python train.py --encoder_norm="batchnorm" --encoder_depths=[2, 3, 4, 2] --fusion="cross_attention" --fusion_encoder_layers=10 --fusion_encoder_head_dim=48 --residual_init="none" --warmup_steps=160
Rows from block 6 of the image encoder, named by matrix and row number. Rows with one number belong to one channel. Each number is 128 + 24 x the weight over the matrix's rms, rounded and kept within 0 to 255. All counts start at 0. Numbers have three digits each.
# convs0: expand pointwise conv (encoder.blocks.6.convs.0.weight, 640x160x1x1), inputs 80-159
# convs2: project pointwise conv (encoder.blocks.6.convs.2.weight, 160x640x1x1, transposed), outputs 80-159
convs0.85:103154119176100120141141169161119106142140142094140092108175111182106150119150094148159109097110083123098121103169148110145161117131160148133166184103088105109101125090137116112117127117138133098149150147157138100127104143113143140133135152
convs2.85:139137130161085114080115140147140098116097142107103116147152137172119096154125109116121143085148111093131163118139153134153136108100142125108140148112119130115144149107140149109115097113141126116132121146170102136141142157144117110114102144
convs0.86:154102175132133175056123109121145091113074154105155148146148126136144116165132135095096147128165120134163131127136132130181205060071135133095118141154137183173176177111175106100114088194097083141106121178159138204128079147127092161141116147
convs2.86:079216039141098107103205170148050154212058045053165062099141038142128160095167041168196079123084054129084090084202077037107111164155216198205182155080065160171093084180098091156171151150195083069202206092148167166040233129091225140173177155
convs0.87:148106144089188126133119075094132181127130113152118144137106153091145102102111143106119149175150159155142119153091080138074098172159103111124105119161161141139145111172085130175154160153119144159102112078086131131142169085155118116135147084
convs2.87:169116122084189150180093091105147186141141087139121147164062139065210140072088138121137149185143187174132121198095069122081061189178114107155064090171175140170143101191079138182165179170117191170065118052063137144123154097140140104154161095
convs0.88:097175093164094104105129177187097096126104160100108068122133120178091159154116090179172124091104101102068146051174154107160128097101162167126183202091087087125087100078169159090109099101176107109179150164156105071153142166096153098096109160
convs2.88:155130133131115112119098110139154114098101150128083125175110164134132113141100139140118160111154144073140161137106164160137087113120118098099111153136149086084146104100139165112089114071149164150109096138133095084163162150151094088105099127
convs0.89:168112126084167133102100096108140146120110105160116167157107155076159096125090139097116157167158154142154137156077106138112088135132098109121081091144179168144160100146119143147137139150124152171092105111109118159121189105149116116114127099
convs2.89:168105134052195134183086067092153177120138120155116160166046154059203139084072158141128160187144211171141123188069098149088059186171099087137058100204178100156135107167090159166144176137139217184065105071062128093140142093143131088144143084
convs0.90:095145124154112128135155152139114131141115128103144100104142107157114162121140126153147104115105120117106123115170126116133139123132163141143168139118092108142108147135125117131138132123137097104153150119129139107119136138103139131131136141
convs2.90:134114130116132119140132129112134115121146119150129145126128133129121112142137133116122123124126127140135116126127126126131135114115116124124130104124135138133134125131131117121125111140119113135135123141126128133127126120132121142124123130
convs0.91:153091206125178159156121077028149181116184183159151164151139147102117100109116161101098147188148176195152121152121102158080218170147098086113111095187154154207133255156045134204228172161046115142118104070062139154151000069150108160149124064
convs2.91:148109190191060128036090160189199000048104245076083107156165169235128053254144123090070149037166099067143217130149218174244163000002140102032151198113111139077169197040240182009055000097141123110114083224208047163207065214183047091035026185
convs0.92:179104120049162123127107098104125151121114088181111176175072148046158095108074145092109165167158184137175136151076116143116086149145093094135071068137187163137161100154106151145136138141121127184099108107092122164117185104146123115122129101
convs2.92:151115124070162110169064117129181149085128147157070131165043175088186101113063175150110159152145199132149170200082119178120045155138106078108078114163156089128129087148126198138113147112161202177068092087100079090181148131183095046104103116
convs0.93:100147146163135144144158136121115131124139144101149103103156115158090154118141121151132110133111104114114121092162121121122166127128163147123165167137095093149091179112114121133148131135118097106158136128131146102133095126106131139126131134
convs2.93:129158120132112123130133093116119121138119137107137126141147111147115132128112109125133144111147137088143132112127145116124148127132164148127137156152121114117147162120125119129125125105150132138137142127171139124128124124119139149144135105
convs0.94:157082140132111139106072132139168130074112165167062163170099194099140079147075174092094181118172178123145187171111137187140105126111064058083125087153171160116125134114140187108108118145108124161096069138107068145186115137191088078079078133
convs2.94:110145098081189153202160088083090216192182010137191140100094083055135186023136103156187087197073150197109051135123036073051111241233139161227108082159136121191087095206033085208215231170115151144137169029074204121051152067095205166204215082
convs0.95:109151114137129120127152131135093127140131115115151112110125104138108151115127119147140128118123111110112111105128120114121145129129150147154140144118116105134119117118126125130126124126148120125148144135151145120122135135095148140151149134
convs2.95:126134131128114106124125120125131120124126139130123133133133128123121109138118142129120136116134136110151139124131138137133126120118135127122139131141127126122123150123126140123121119112133124140135126136137119129127124135135112118125122130
convs0.96:142090190162113157074135123127157095110136228122157141143147131143116104194124123101101138110145128128158116124144145135167216078059110130101134112135136158149143215105153126108122085163059069118128111171137143177146051149141113163144110145
convs2.96:074219039149093128084214190165055143215053057039170037091148039149127172097188023166209072115064056118070107084199067030108119161151219217200183163070067169179087084187094093154177144172196109051197215081137160176049221134085254134158179166
convs0.97:091134150143121120162157125123122125148154115106157115087159101141106158091171111148146093121086099133118100124137132100115146144158151153147139148126104096123100137120115101130127145121119132102148152126134155101116115135105153146150152128
convs2.97:146119122117134152114124128120129121126123136144128143133130134137125121146118135100124139129143128107132131115123130132129143116115116122124125122122138147139153121134131116127123118138124125132122124143147130159134127127127123146128130134
convs0.98:097136122156071105134148163161115077126139132117127107104166116140093141126145119151135112072107111105127129091165181123157138101123139138126175160109099100082078105072158123086095120095133102105156135167166123093134117171112141124132121166
convs2.98:135125131107149108125131130108119143136141130129152132122127121144135122116133117118124114157132113146114118134133110117115136134140129130136133115118132175146143120149118103150147142150127103118125131120117153154109134106127125167152143115
convs0.99:167112117098152125120114109114127151131114092156122159153096137091153107122087147109132153153153163146133123167093110143118092150143099095136089087136171158133157106156111137145137139143125151172103114107099126158128161106136122116122133108
convs2.99:182098148097165138166091091118155148110132132147106173171069157083191127117093147110114164159163186142140149192078115150122077142139099091125057094171186132143147114142123161139135140144121178175063098101092114132147131115144113091114123106
convs0.100:123145103123105112096123150157114099144089118117129119132127111140136133136134116135144117102124113100124140111140154114149127107119148151145139132096116141114136113120151122109098107118146117126126139153163126137105140151126137126131132155
convs2.100:108133124118135109139138117116122132132143120127138117106131124130122127135141135141121112138109119124124120119128123124125140118120133134131143127136120134134123136136134115132130121131127121125141132130118138129125117114126130144133135121
convs0.101:106122147149138138142146124123131140140168145119151112107157118155102148124140100137150110143110124142126102124152123106109164147137138143126146126138112103144103149132098119155150144141104115098148139113116156105122089111111143150143137112
convs2.101:127144117134139141129126125136127131135125119104125116136123122136145142124127109136146133137127136137110125128120123116124116134132138141135113141133132107134131122136130133133131133134139156129129136112119130112132135126124143120129139118
convs0.102:094137144149119143164159123136132134166155117100158108082140093143107167093167097145147088113099083125118080110151125088112143136162142167148149153139097088131099144108116102133125147136119101109142154125145167096115118139103165152158163131
convs2.102:150118126124129162107130139133126119122119131133127142137121140130119132144119134095135148125147141100122144119118133131131134120115117114122125114123144147144152114133133133123129117129119137148123123138140120154138127130122123123117123140
convs0.103:104168112154109122118144151154106118129119110105123106109135117150126139125136113147127112099103094103111126087151126116130117133128152153141155147100097113127107104121132135117122121114148121106145139140163131116114158146120138126127125145
convs2.103:137131122128127125124115118126130128122123143135123143144118127111133121134111138116119148128150141119147146130121131137134124119115131129121126120142135140124132133122136138126124124132125126144120129126121121139137125135132111127123123127
convs0.104:125143114130133140133134136133122134162139107094142101116130105148126141108142092135155121132117095130108106114149115098111124135154151153156138160131109122132130110146124106140119144142148153117135143118143150116110137123117157147157158132
convs2.104:140121140117140149128134119112132132120126129128141131132131129131132136130131138111127130133134130125144124124130127134126142131125123125128131137141130140136145141135123119131132129138122131136128128129128133142132113116123122142141133127
convs0.105:106147129159092130120147145154115077131136158095131100113161117165094144133143119146141127097113115115115132103166159124163158105121152143123158163116094106120101136078157123094103136119148120109152144162152131111120107161103135145130122153
convs2.105:140156107143110124095129131145120122136083131096106112163130117149145123137110099127139147108147125097124158117124130119138118124116161138130124155130126123135157133130125148131131112118168155135136137117159107143128167145134135102122118136
convs0.106:153111164150131147108110119123160106112122169103149138138148136152151130159146130103112135138158107135143133138140124130152194082084137129096112139143128163158184177131161110119122104161103121113100123155141141177134072131138106154143119132
convs2.106:101178071133110124120177161138094138180096089093155084108134083132129152105161079153162089117089084122088107100165100077114122153149172175169160144093090137149107097164101104142152144140157118094169174100145152143074183131097204134150158149
convs0.107:159071147117115139056073140144173111065055189175064160176096184106108082202072181092081182110182145110184192118130147187153094096062074078054147110123166157121127098105150197111103089155087073169109068163133074136190162143166080079057062144
convs2.107:115160123119151124136167129116101141168149099105168109108133088138146153106150098142153094152103104159111092127145091093105137144149153160165131139135118141167132134159104109157174142150148141118146162098117162145094142103102165157163164113
convs0.108:141108135099171170166112087107152195126155104129130157130104135107160137086117114117130128181126140153137106160114078118076087190170122118120097096157143137158147110173066131201165183178105135135092120059091153136132152076135122122145156082
convs2.108:152119125099169143154104104131143164128124109125114141154077143084183143098111124124141142168134173161116136177097096125110078163155115106140076107154159124147129094160106155157147153148136176159083112077066125130136142104129129094128140107
convs0.109:154128135094120123104092116133141109127105116130110133154123130119177118143122134110129149123148123116131149134106126122130135115109126132120095113138138157129175122147140134120115123144145155148095125141152112167134150141151119121124106139
convs2.109:118133120137119136116138141139124126133123119119134115118131119137123134133147113134139116118115109121119124114141120119129133125124133136134143141109114136133127118133130120123133125134128128108137135123142130135125128141123148129128131139
convs0.110:134124121123108125092112146139129116101095163162090136144113146112116102201108153113112142115145134107140157126120152153155151095067106106097134110107146137121120125110153158109110081120115106144125111156136095132146095143147113103084087146
convs2.110:132109160146123144117115128135149113108134151129129136130138145142117112146134131115111137120142126126146132130128145145139147112114116122103132137124126120114142154108145117113111117138113121120118113145140124127155099141138105144121114137
convs0.111:153104149121163148142097093103169152109156120135121155134128153117167121119131127106110133158147144168135122166098091135101103157130094108108093113157146146158152113133111134151156168146124184139089098108111127142159164102164116135134121086
convs2.111:145103175088149113167122083066143152115170119173127169123130148101113108109120168096105136153140149156180089169097139150094133145151102109119119079152158108114136165135103107145118152107105120144109107134095141107138105066146113160155127056
convs0.112:177094122096149131112096102105134138116119114161113171162107154088144094121100142091124165159161152144145139162084123142123100139132091091124080092148188176119159134147119139141115135155104139170094103119105121156126145109158115119111122108
convs2.112:140105137105163132150085116131159156109134133130104142140067157087181135113097144135120146159135179152124149180085112144120061149142108095127078113159159110142130101136125162141134143133135188146079101087081111120157125114143120086119125113
convs0.113:068165125199090126120154181171113098146118120082144070090174090197119155125162089161154083092093070116095119090192143091147151097129182173138184158102058102114111105110151114104102112122140129074152163161168137104100127157099149143137130165
convs2.113:149131147167090123066117133138143092109098145112103126150164143186121079172135119089109148082165099104153162125126163146154154080086132120101139145121128154117177170106150144103110082113130122121126112169168100170154128153154110119112101135
convs0.114:168095146106164106128112079093118153131135130165138167167101137092129100097076140102127162165158175141165121161083130144096101156161105110133087080171184153116145137142093133161136161143099135169113117096102144152115139099120130134151148096
convs2.114:181106131095183158178079081118159170121129121134105172172061152075202146093088128102127169178169208175124147212067100140111051164160100090141047087175197146156163096153108161157152163155129198169043104077061124145143146096138130091132140093
convs0.115:110134141149133174152141120124150143148148137095158105111150102160125157095143079142161110133113105128115104124141112092102154153158155155129136144146107105139131145142100099159147175146122142095130156108141161113142097120114157159162165116
convs2.115:148126117122135148111135124127118125137119126137138150141125122130120137130120125105138141131141134114137133114116122121128135129124125130136122120131146152135144120132125124130137129133129124145124135127140134154119133125113128133127136131
convs0.116:137115156111152135151124107111140152134132091145139137136130133111146120088119136123115139150138128144138112138120097128093098154159115124130113129158139141150134114145100122152141152150121139146108116108123144146127178105136118127145145111
convs2.116:145155106131121124125119130137125134135101119098122111146119122141145127109102110119132140120143131106133144131126125116129111138144156133131125162139137144136149128140115139136133137132165142153124136107146121153127160135134131110142134127
convs0.117:146112119112145156101100105130146134101096121140085146150093161110148112141093140107123165140153156124139153153105118156120069134110115099106103101148145141131144107154120155128127135143117154155099100123117097138151183118152103104102111116
convs2.117:138118132122145131140109133131146137122127132127114130144088138110162130124120123127130136138130148154120133152117117136126078136134122116125105122130140121135121103146127148133130137142125160130103121103089118118139132131135124098116122125
convs0.118:100155145122128120149143112121110133158128094110147111100142097128126153099160121153140093125097118128116109109139136105117147127157149163156131148129111105117119136107118101124134125106134135112139159128136152111108111131113149140156145135
convs2.118:134137118127118146114118134140131113120119123125116126130119127126122118154129133117133129114128135096127155121133132118138127115102131134126129125126126141138145106132134147112126105129132135136124133126142104159136135139133127107109112145
convs0.119:158113160116147159124096099109166137102129119128132158129139143114143127142146153105099130148157125148140124140123111141132151130108117113106108135152138156159153159120124120132142118158112123140090110126123136169152112122161094136143108119
convs2.119:129083157128139158174111095125166118098208135164138147112118165109091143127133183134118129128122171146158093164096156169124144112134087102103109137143138071088117124098145102108091143099062151130094093163112149057170052130125104171121130116
convs0.120:094157121173099134131149171152121120150136120100148099093154092166103151124155100152140091101099085130105121093175140098134135123130159161138171146085094113118088122111133130125144120121129079084154166130140141106100120140122158142139130148
convs2.120:118116148123134120136122116124131128116133135138134141124137134122128126123135148126109124129120125123121135129128129142130133127132111115129133108141132139126123124116123136124128126114121120133130115144122124133124127112132109115130124116
convs0.121:099146114177092118137149163171118100143137142100141092103180107178095148114148098147153105095102096116106119105168156100143159113143156152134164169110093095099101132106144117108121130109140141100146149144160138092121116156112149143138141160
convs2.121:152139133149101114075106131132137108114091159111098123166147140161126094152107121112105157097171117081131173113120154144151143113102140121102135153122131135117173154106136156119116099101144125129128114140170093143151150150142106112120100129
convs0.122:090155129151129142111176132124094132162118125106157100096165090153086145120147120155143102122095108121118115089178123102130161125132170169150167163133091115138098160139127093133132131135144068096171172127150142118091137132091160147142140133
convs2.122:138118139109132115134115128133132122114119111146115134131128139114141112141130146121127119133128127116130136140122120139138137115111112114131116118124133149142134130131142139120134103136135121138113116135133114151129143134138113113114119139
convs0.123:108155111134115122122133149148117127146108103108136112104139104140124137126152115139135101117113081124110127105146120107137119133129147161145144145106113128139120120130131126116134116127149107110142150130148130134107155140125143132139131149
convs2.123:120127130116132109133123123117128131121131133130128120118127129127124122128130145134114118130118130120124127136123132137123127125128127123126137124130130129119130124123128126128123124115126122127128121132121128124137125112131118131135127116
convs0.124:158106137109158136142112104104129155122147132152135152144118143092133114115102139110123153160149157147139124154113112138102116166146107106134101104147162155147134128136097147156167156144119125146114113096097137141125135099141112123134133099
convs2.124:159103147061153101164107088093150144106149145174111160150058156080172112124072183132103155147152195126146134174069135162109081142131092083118079095170177105122132131133121152132114137094133159172090100114116113093152134120154105102125116103
convs0.125:082169095105105104121188151145082142164104080122134095100132101130107142105139126156142115104097100100108123093158119111121109152153167151166167157088103106104102088144118104136131145096184139116174156105161144101085161142086161131149147149
convs2.125:112102166128123129117115138131153119091141142142104124120132153134142083159142155127098120117119115158155140126127135157130123101103101105098135130124122127132116105120144152113120108127106143118139097142114096128162119126165092101109096131
convs0.126:144124126097143126119111118125136141127111109136113144144108136105161116117121139114122145144137144140127133149098109133112103150131112118137098103131152151127162101152119139143126146129144150158099121110116114145131173117146127108123131114
convs2.126:109139122098135113158140109106120149142148114143147130114121116108113132100122129138132118140113129123135109112135117118106122156156136143142147127136114122127114134142103112146140161124128120130146139113134149112108142113123145151152146113
convs0.127:166082173150140182110087107094191134088146179136135160158134163135137092159111143088088152144168153161165148163117122165111207136100097099074116100160149164164157193132098145152170134175058124130087081119106125169192031109171083145120091111
convs2.127:144108167143113127105106121148165078088153176119113132143135155162132076183124133111093141097145136122138146146114164151172139075072114110085121152132134134110143163091175150076101080124111134126107102168153108150168097151170098113109087129
convs0.128:168105114078148121131098112117136162125104109156107163147099162067161091113107159104116133149152158125142137165088123141106071157157087094131095095134172160111143124159103149148131146128117139179079108100102116155130166109157120099124133114
convs2.128:165114120101188153169104087123141175132144101124122138165082140088179135094109113116137152182140175182109121181086099122101072181165115110141062094161178130152139091167096148167149166166124188155073118070060134128132143086132140099134146083
convs0.129:157092126081154122135109100108144151110113109157121169148106164077158118105104164113116157163148171140143130172094112168119092154150101076122085102142162154129152100148112133148146155130133145161098089100089124150128171101142102112122132109
convs2.129:164107142045182121160099079098153166112134121176109155170049160066202118103051187132106175177153197147164129170067113163097056167149100086120061116196183097137140123161105156154125160120139213189082096095083120092152143103155114090133126088
convs0.130:104138116156107123135133147149135106119134147112122107118137131155106141126126120145138111108118121114115135110142154132145128108122141125115154150112115105110106134112151144104109118108122121106137130143138127103141107147135128127120124138
convs2.130:123131127125130127133131122124127131127129127135133124128135130124120122127127140131127127123126133124135124128129130128124138134129133129123133135133125123122125148132123121130119127123124131130135126128134130125126117130123123133130128127
convs0.131:154110141112155137119110108105142149111117106152108152153096149105139108140095152110101148152148150146144141150099114149113099150114104103117099087147153147145145120135105150151150132141111154151109103111103115144145168106148109116117113091
convs2.131:181062186032197126175089034038168192096182122224111223158098184058143088082077208068083176196173205166209116209049128178063108174173060076113073045214196119122164166154076131174119179102077157208080074111068136119163107028167083140148130028
convs0.132:113089184154145176140123103102170129129184150116172121099168127156098145104144116121144120138119114162152099142149123106103191134149134148108145137160108097136122178129101095153137159174068128120109129127127169099151040108125124192158155105
convs2.132:127126137124157166142134143130129134127151125123146129120114127120141151116136137141137116148112139155115114128124113119124123140139124127138106129122135106146117111137126132132140137146118151135127132107111139120129106132122129122139142140
convs0.133:113160111172090129134108169167119107146119107078123092131137097177151160128143092159149109089114070116090132081168128094143143112120161160145169149101086141141108110086159122099114129131155129092123155154166126138115133153114153132130118157
convs2.133:121108151155110116143104126132144114109155159144109133132146150141108114136124150140113131108128130137138128134133155160136130121124112111111139126126113084099110133102134143111105129098108113124124110142128116081146110135142108117113113119
convs0.134:117130117129113100124145156140103111132114121153114119119138130126110117158125144144126114112108127120127130106138142140161113099108121122136146137086127118097113101113166129103089078094128107129157127148126117108118144142116136113086122142
convs2.134:117155113159108153107151142162128119148096129090129106130140105141138134136145083125159129109126116131106135123140122100137129137122161155127133139118104131149122123137128130120142128166141143099146154116143128148115138144130166130117126138
convs0.135:169102150120158139154055093100200152100153109135103160149124151108180106128133133122104125155151112173112135180092086134111098140122088106113090123162154159164139100120114155146150151161116170136046095111097116159169165107192113123132097101
convs2.135:153082189078169117179119051049148160116182135185153199132129154078106113084114186090078145172146192162179103179082144164079146164174099096125101066215162117123140189133074123165128175092078139178098100127085151123117077054135084154165139045
convs0.136:173105152118158146119086095101154143113141125148122156161115139105152101120102141111106141156153127157146127153102103132117116153120102111114100107150155172160148113134108141152155149172108128145087106104111128168135148109150110130137121099
convs2.136:142098161075167124161118078070136166123158128171132167132117143094114122098104169108108145169138171146151114154091134147077128162163103110129106089179159113128133157142089125165128165107097141163113110111094141113129113067132107142148140063
convs0.137:168095123076164118127089090089135161102108126178105172153100164084153104116098154097107153170156174115160152168076126158111082145144098090109077083154180167120167136157101147155141142131099118179095097113097109158126146100163100105112125100
convs2.137:189082153079203164170069077125173176108146128147103179184051172063203133098092137096132176197163216193130146220058095148107049175162082075129032078184201126154151094171099178164149170158119219189032085058037117140157131086145109078120134081
convs0.138:096146127178090116145150166157111100143145128083145099104179106173087158121158104159151100097104100115103113100175155109151173118133159150142169168106095108117092132092132119113127125114133109100161149143144139099112128153103148139132140163
convs2.138:141148143155099121089113125134143102113090148093102111155160135176132101154116107111113157092161113093142165130125157140146151101106159127099137164142118126118170161108137144112113096107152140121127118152170098147152140146151117123121100132
convs0.139:138116123121141140117117121119133132118130123130112135135122141116136115133116134116123136140136147135136134141121114137121118138127117119120120125141135133128135121141119137131128129144122138137120121126119120136145131124146124126122129120
convs2.139:135122131121142130141124119127134137124139126132124133129122132113130128120129136125130132141127137140132126139123128131117120137137123125128121124135135127133125123134122124134128138131126134133118125122113130120134122118131133131128129121
convs0.140:093128144174136152147151130132126139140141120093156096089166110170100148124159101155155092133101104159115095117170121108116144133137145150133170146143091103131090126128126115141137135167100102079151140126107151102120098115114148145132143124
convs2.140:139139127155115134129125115135131125132133130107120120141135124152143132119122106123139138118139122141130133136125122125123123135135144132125120129140135117128141136131116135134133134134130133128126133120133125116130133131128138117129130119
convs0.141:118152116123114122124127148142119125159119113106130115115134097134142135121153105139141106114119098131110127112151114100128111127135151158149141147111110128132128113138136115129133119129156121121131161124143126137108156140118155126135130149
convs2.141:122125123116131114127128118116129128127137132135128121123126131131121119133130137133121117129120126111133134127128135132123137121123129127124142126130123129123130131130127125130123122123124129126132125133124126128130117115127128133132127118
convs0.142:096156121145136119157157113126110137150149111103151090106138102158112158100145117159162114135099112128101095117139123114116141144166165151156149154121097093114110118130112109137129150115140153112151154115130157094116120120102160153155166119
convs2.142:144109132118151166111125133124132127120130134131136137135131138141122126139121130106129138140140131126127125123121122133124140127119112120122123130126145143144152135138130122134135124144118133136129119134126133156142115118130116140126130129
convs0.143:108145138147160145153136113119125150157150112085141097094148096162121166098164092149154096148101094151099102098158104080107120144163160174155156171153087112161115119146121113143143139161132118095137152108111146108097126108117144140147153113
convs2.143:118141138110130107146138135121129129124135131132127124117133117123122116135143133146114113130110125119135119112145144128123136135123132137131134124121118120124112137124127132128120126114133120121154143124127122120118117119136143123135119125
convs0.144:148112107114129140110090126134157120102107148131095141147111154106165110130105140106124149125150150121146154156112127139125086122130114110090107115138144139123146114150125147123129125114141159150097106129132104143163151133158110107104117130
convs2.144:106118126128111136127124147148129117122139128128131124102130130113109130143151136142140106116104113110123132113148128127141144119109123134119150135111104137130101113124141124110129119137110109113130129138142126130131115150127121129118122158
convs0.145:106154094113119106116166139132095116145116117136134118120119105129101131125117116139135124110116126090129131093132139120129128123127144144154144139099115112107120110113125130120117127097160134125161142135162135105108144143110151131125141140
convs2.145:112135132135118132115137112127131128130117136131129123129133126131120119134130130134123136118129127117141132126133137129122132133125141138121136141140111120133129150128117129131127130122127130118138132119148127134132121128138138135129125119
convs0.146:113130129147122142147143131137135124135137122097137115108144114147125146124144105137153108118108111119115117121150132104129133124137141139128144143134111109139111146137125126125141123129122116106137137127128137109125117138116141127126137143
convs2.146:138121135119133132123127132118127127125129125140130138132133134128127126131128135115126131131136127129125129130131128132131133132127118121129126120117136134131138121126121126130131125126123119128129124131126131139126133121124133128129127123
convs0.147:109133118133128131137160136131108130171122107123144108117120097138116139106123094143158116131112117135116110119145117090123102138157143158154147126117115108116117110139124116136120135132138127121153167124126143108100163126100173140135147128
convs2.147:136122145123136141121128145118125125121121143135133137131129132124121115143120150115114130129134131119128133120126133138133142119115118117123128122122133142144134132130131129125127115134120120139133122139132123155132117129131111128126122142
convs0.148:095143127167098136134142145153132094133144140094138098093164114159121141125150107145147113099103109120120122120165149112144151098127148149121153164118093104115103145104144122099115118122137138098138144156156139098132101148124138143133124153
convs2.148:153132121137112115111115124122131119127114146130122135151135131141129105127112134118104149110158128101147148131121144139127140123125135126120127133133144137111156151113120131132116123106130117142119123132148115144133137133132106128128121122
convs0.149:101138118173089147135144155154128093122114128084157113098165132154100153130143133147138128090122113097120108102197163130175158090124153131114183192139103112118099135098162112095106093133136071094142128173147159105135109167118121152152139172
convs2.149:102178064148112136083168169160086135169074086066142075119145091156137149117157063141169103122102083131092128098167099087127115142135181166161151153086097164160120087159116111140155124162160119076170163117129133173087194135105187128139149147
convs0.150:173130109042160116117100092125143141123083080149108167166084138070230115123112152088113164165162154141121145187068071144125092145127110100141042104133179171161200074184132138143145142131196198186086114090120111175130204116147108107125131112
convs2.150:195063172013195111189062039050181187091172105233077223176065198028172080068046205087093185189179219176209130213043111179064078192186051054119047050226214111129161122167067167178123191103094187235060064095071112097166155054187080092138128052
convs0.151:127130095139084115124127168181121100124100114128112124132115136128136127137117119131130131096127125105114144127130155122161099111120123125124136123111128122105112087106167134098084106117152106130127124165142112111129135168133135111103121162
convs2.151:126140114143119123108126144153129124132095122094121105129142118143140123133145096126140116119125110136099138132140118107144125125119147141128134135115116149139133104133138144122133115143151129112125138121132117178122144135129136106113122133
convs0.152:111142115154093129122132160169120119140116118097120107113133110146132139124139108136145111084115099114112131114153138105141109121133147149136156136116098113119109107120141118110116129121149114106130141140156125116121155157121151123125130150
convs2.152:124114137127135121127116135132137127121129124133125131123135139128133114131133143124119115133122120140126138141136120132134132126123121119126135114131126143134121117131130141127136122127121125126124117133116122145131123116140113111122124123
convs0.153:069150126173096114121149162149110095139129157116124080083165102188085137149160112171150092090066101115098130111164170110155145098114158157131173152110071086084087161088156122096094107097137111092169163162144123084122080151121152129101123147
convs2.153:132140141143100107109130105112128114131115144122124131138166121149105108140115123111111144103149123092145140119132164134129164113122149137120149137146121125108151176104124132124114113103138113130138132148168126137130121122135128141137121108
convs0.154:108138124165125129144142140148117133139155112078142106106159107165114155111150103147148112115106108130107109115152127108113152141146149145134157151118101102123103109117111117139138143132138145105134140122144150104132127120117146148149146125
convs2.154:137144114149111130116112128145136120125105128095104105147130129151148130138120099130142144106141119125116154143126127117132111125120152131123122154133121124132145113131132147127133116130150156126115129119141108131144160138138125106122121132
convs0.155:105135136147119147159171125124121128151155128103172110106133095152099157097142095148155094122097109113129084110150135106114156143156160156148156126133106091126114153129110104144140157129110120102157167123136172099122107126100169166166167128
convs2.155:156118118114138158107123123123123126128117129145126153145118132122121128141114126099131143131150138111129138117114125125127137124117111121128119118127150158132157119130131121127128122129127128148118127137141123163129136129126128132124128134
convs0.156:134115133117124130075119136131113097096111168171105140154126150111096086207101173114095163120150147118163160104124144177153185088058096105104136121111136140124127137096155155103110074127120093153146097167142095137145083142136092110083075140
convs2.156:138128113117131124155120114116116145138141107153135143134114125104120144100111143131136140133135147112141119129121124130108115152157125129142125114135135112114124120138105117143127153120120126145119132112126146096117135128110138135150145120
convs0.157:112134130141132151147140120127119135159142112113147114098142101146129152103150100143151107131104104131112105118139120089112133139147148160147135139131112113124118121138115108135126145132126138106145150118138149115106127125107163147149149122
convs2.157:139124132118135147115128121124127121126127127133131142135132129131125122141127131103132133129136134111146131120120125127129135125117120130127125126132137146139147126132128125129130123133129132140130128133140129153133121121127125134128128125
convs0.158:127100156130110151096125122135146094083122151135140134133142154119107115171117160111112148107140151110163135131142142164165165092089116110088136128141134133119126179099160130101104102161101076136132101163149136144172090154131089140130118151
convs2.158:118164091124139147081148160143098146162089099090153091118135097144142151118157075133155112141113099129094127110154093085121131143133165162157143152105108169163137100165118104147162132168162126092150162106123146183104166119110169142146150140
convs0.159:113149112114129107133167132125092139159117113145145124118126093121109139113133120146140114136107133117123114103134132109129117145148134144169127120105123121119120112143120120140138127103139094125162158114128144116080138123091162128140154129
convs2.159:136132121140104137090129149144129105125113143128120122131140124141110117164137128110127127104135116101129147120126140127152139106096130130121141136097126151122144122113149135105115100123119114122132132148149112171134118145134130117110116148
convs0.160:094160092145098104126154151147102119154118102110132092106144097150103133123146101153159108101091109108111122100160143102127127129141155151150164153105096108099099107122126115121125129106168132111161154131157129092105154146118159128124137151
convs2.160:133126133131124121114102137151157130100101158120096115140114147121155102141130127129113135124138128136127163137116137139141100131113125120094118141113129127121142110118144158116109123125128150118116114122111090142158128142157106101100095135
convs0.161:112140108154083099120126164164135088129105150109115115110148120154118133150151106136132106092113102104112142111159155111167123094105144139118152143097111126105120118108161129092103103100143085098140145155160112125117146167135131112111114167
convs2.161:127119137108146103138115114116135138125150113139125140122127138122134119124133131118121119145124135147123124142115120131117121136136118121134126100139139133130126110138119127140136129126126130135123118125109134122129132098134126127134131106
convs0.162:177104142085129129115096115120143129117118124166114166159113154078153093133109145091107167129169149134155134150097116149124112127123085107115095111145171167136146117132119139134129128139129141165092099124132121163143149125150105126125117121
convs2.162:137115141095148135130164113081111161148152094153163148119138118098101132099132126101133117157125137145130092139136117113081146164166122138146128075137137154156127135157077091164150159140089103134144140106109166153095127089112150170171150096
convs0.163:101132099152102127110142150152114101122114139122126109109135128147096132137128137139133118099113133093139127116159160139145132099124134131120158141114111111087106120109148122104088099114122083119150129159149129101131124160124128136116133153
convs2.163:140128136122135130135115118124136135127129138129121139139122134127126127117112126125122136133145141131130133134121128133119121139139133124122120124134135132129133133129115132138128138120127126135119123119134128128132140123133120127135129119
convs0.164:100134139130128135140157118125123135153132111107145099104136097139113156101142104147152096129097111123127111102148130091121131131155161169144152143149092097131114142133115116134122132142118126110146166124140142114118134128102161143140149131
convs2.164:135118132118136141113127141128132120121121133132124134133129134136127122148132131110125129129132128122122135125123131131135137117108112115124128119116134143141141119127136136119124115135124131130132121137128122151133124126131123125115122134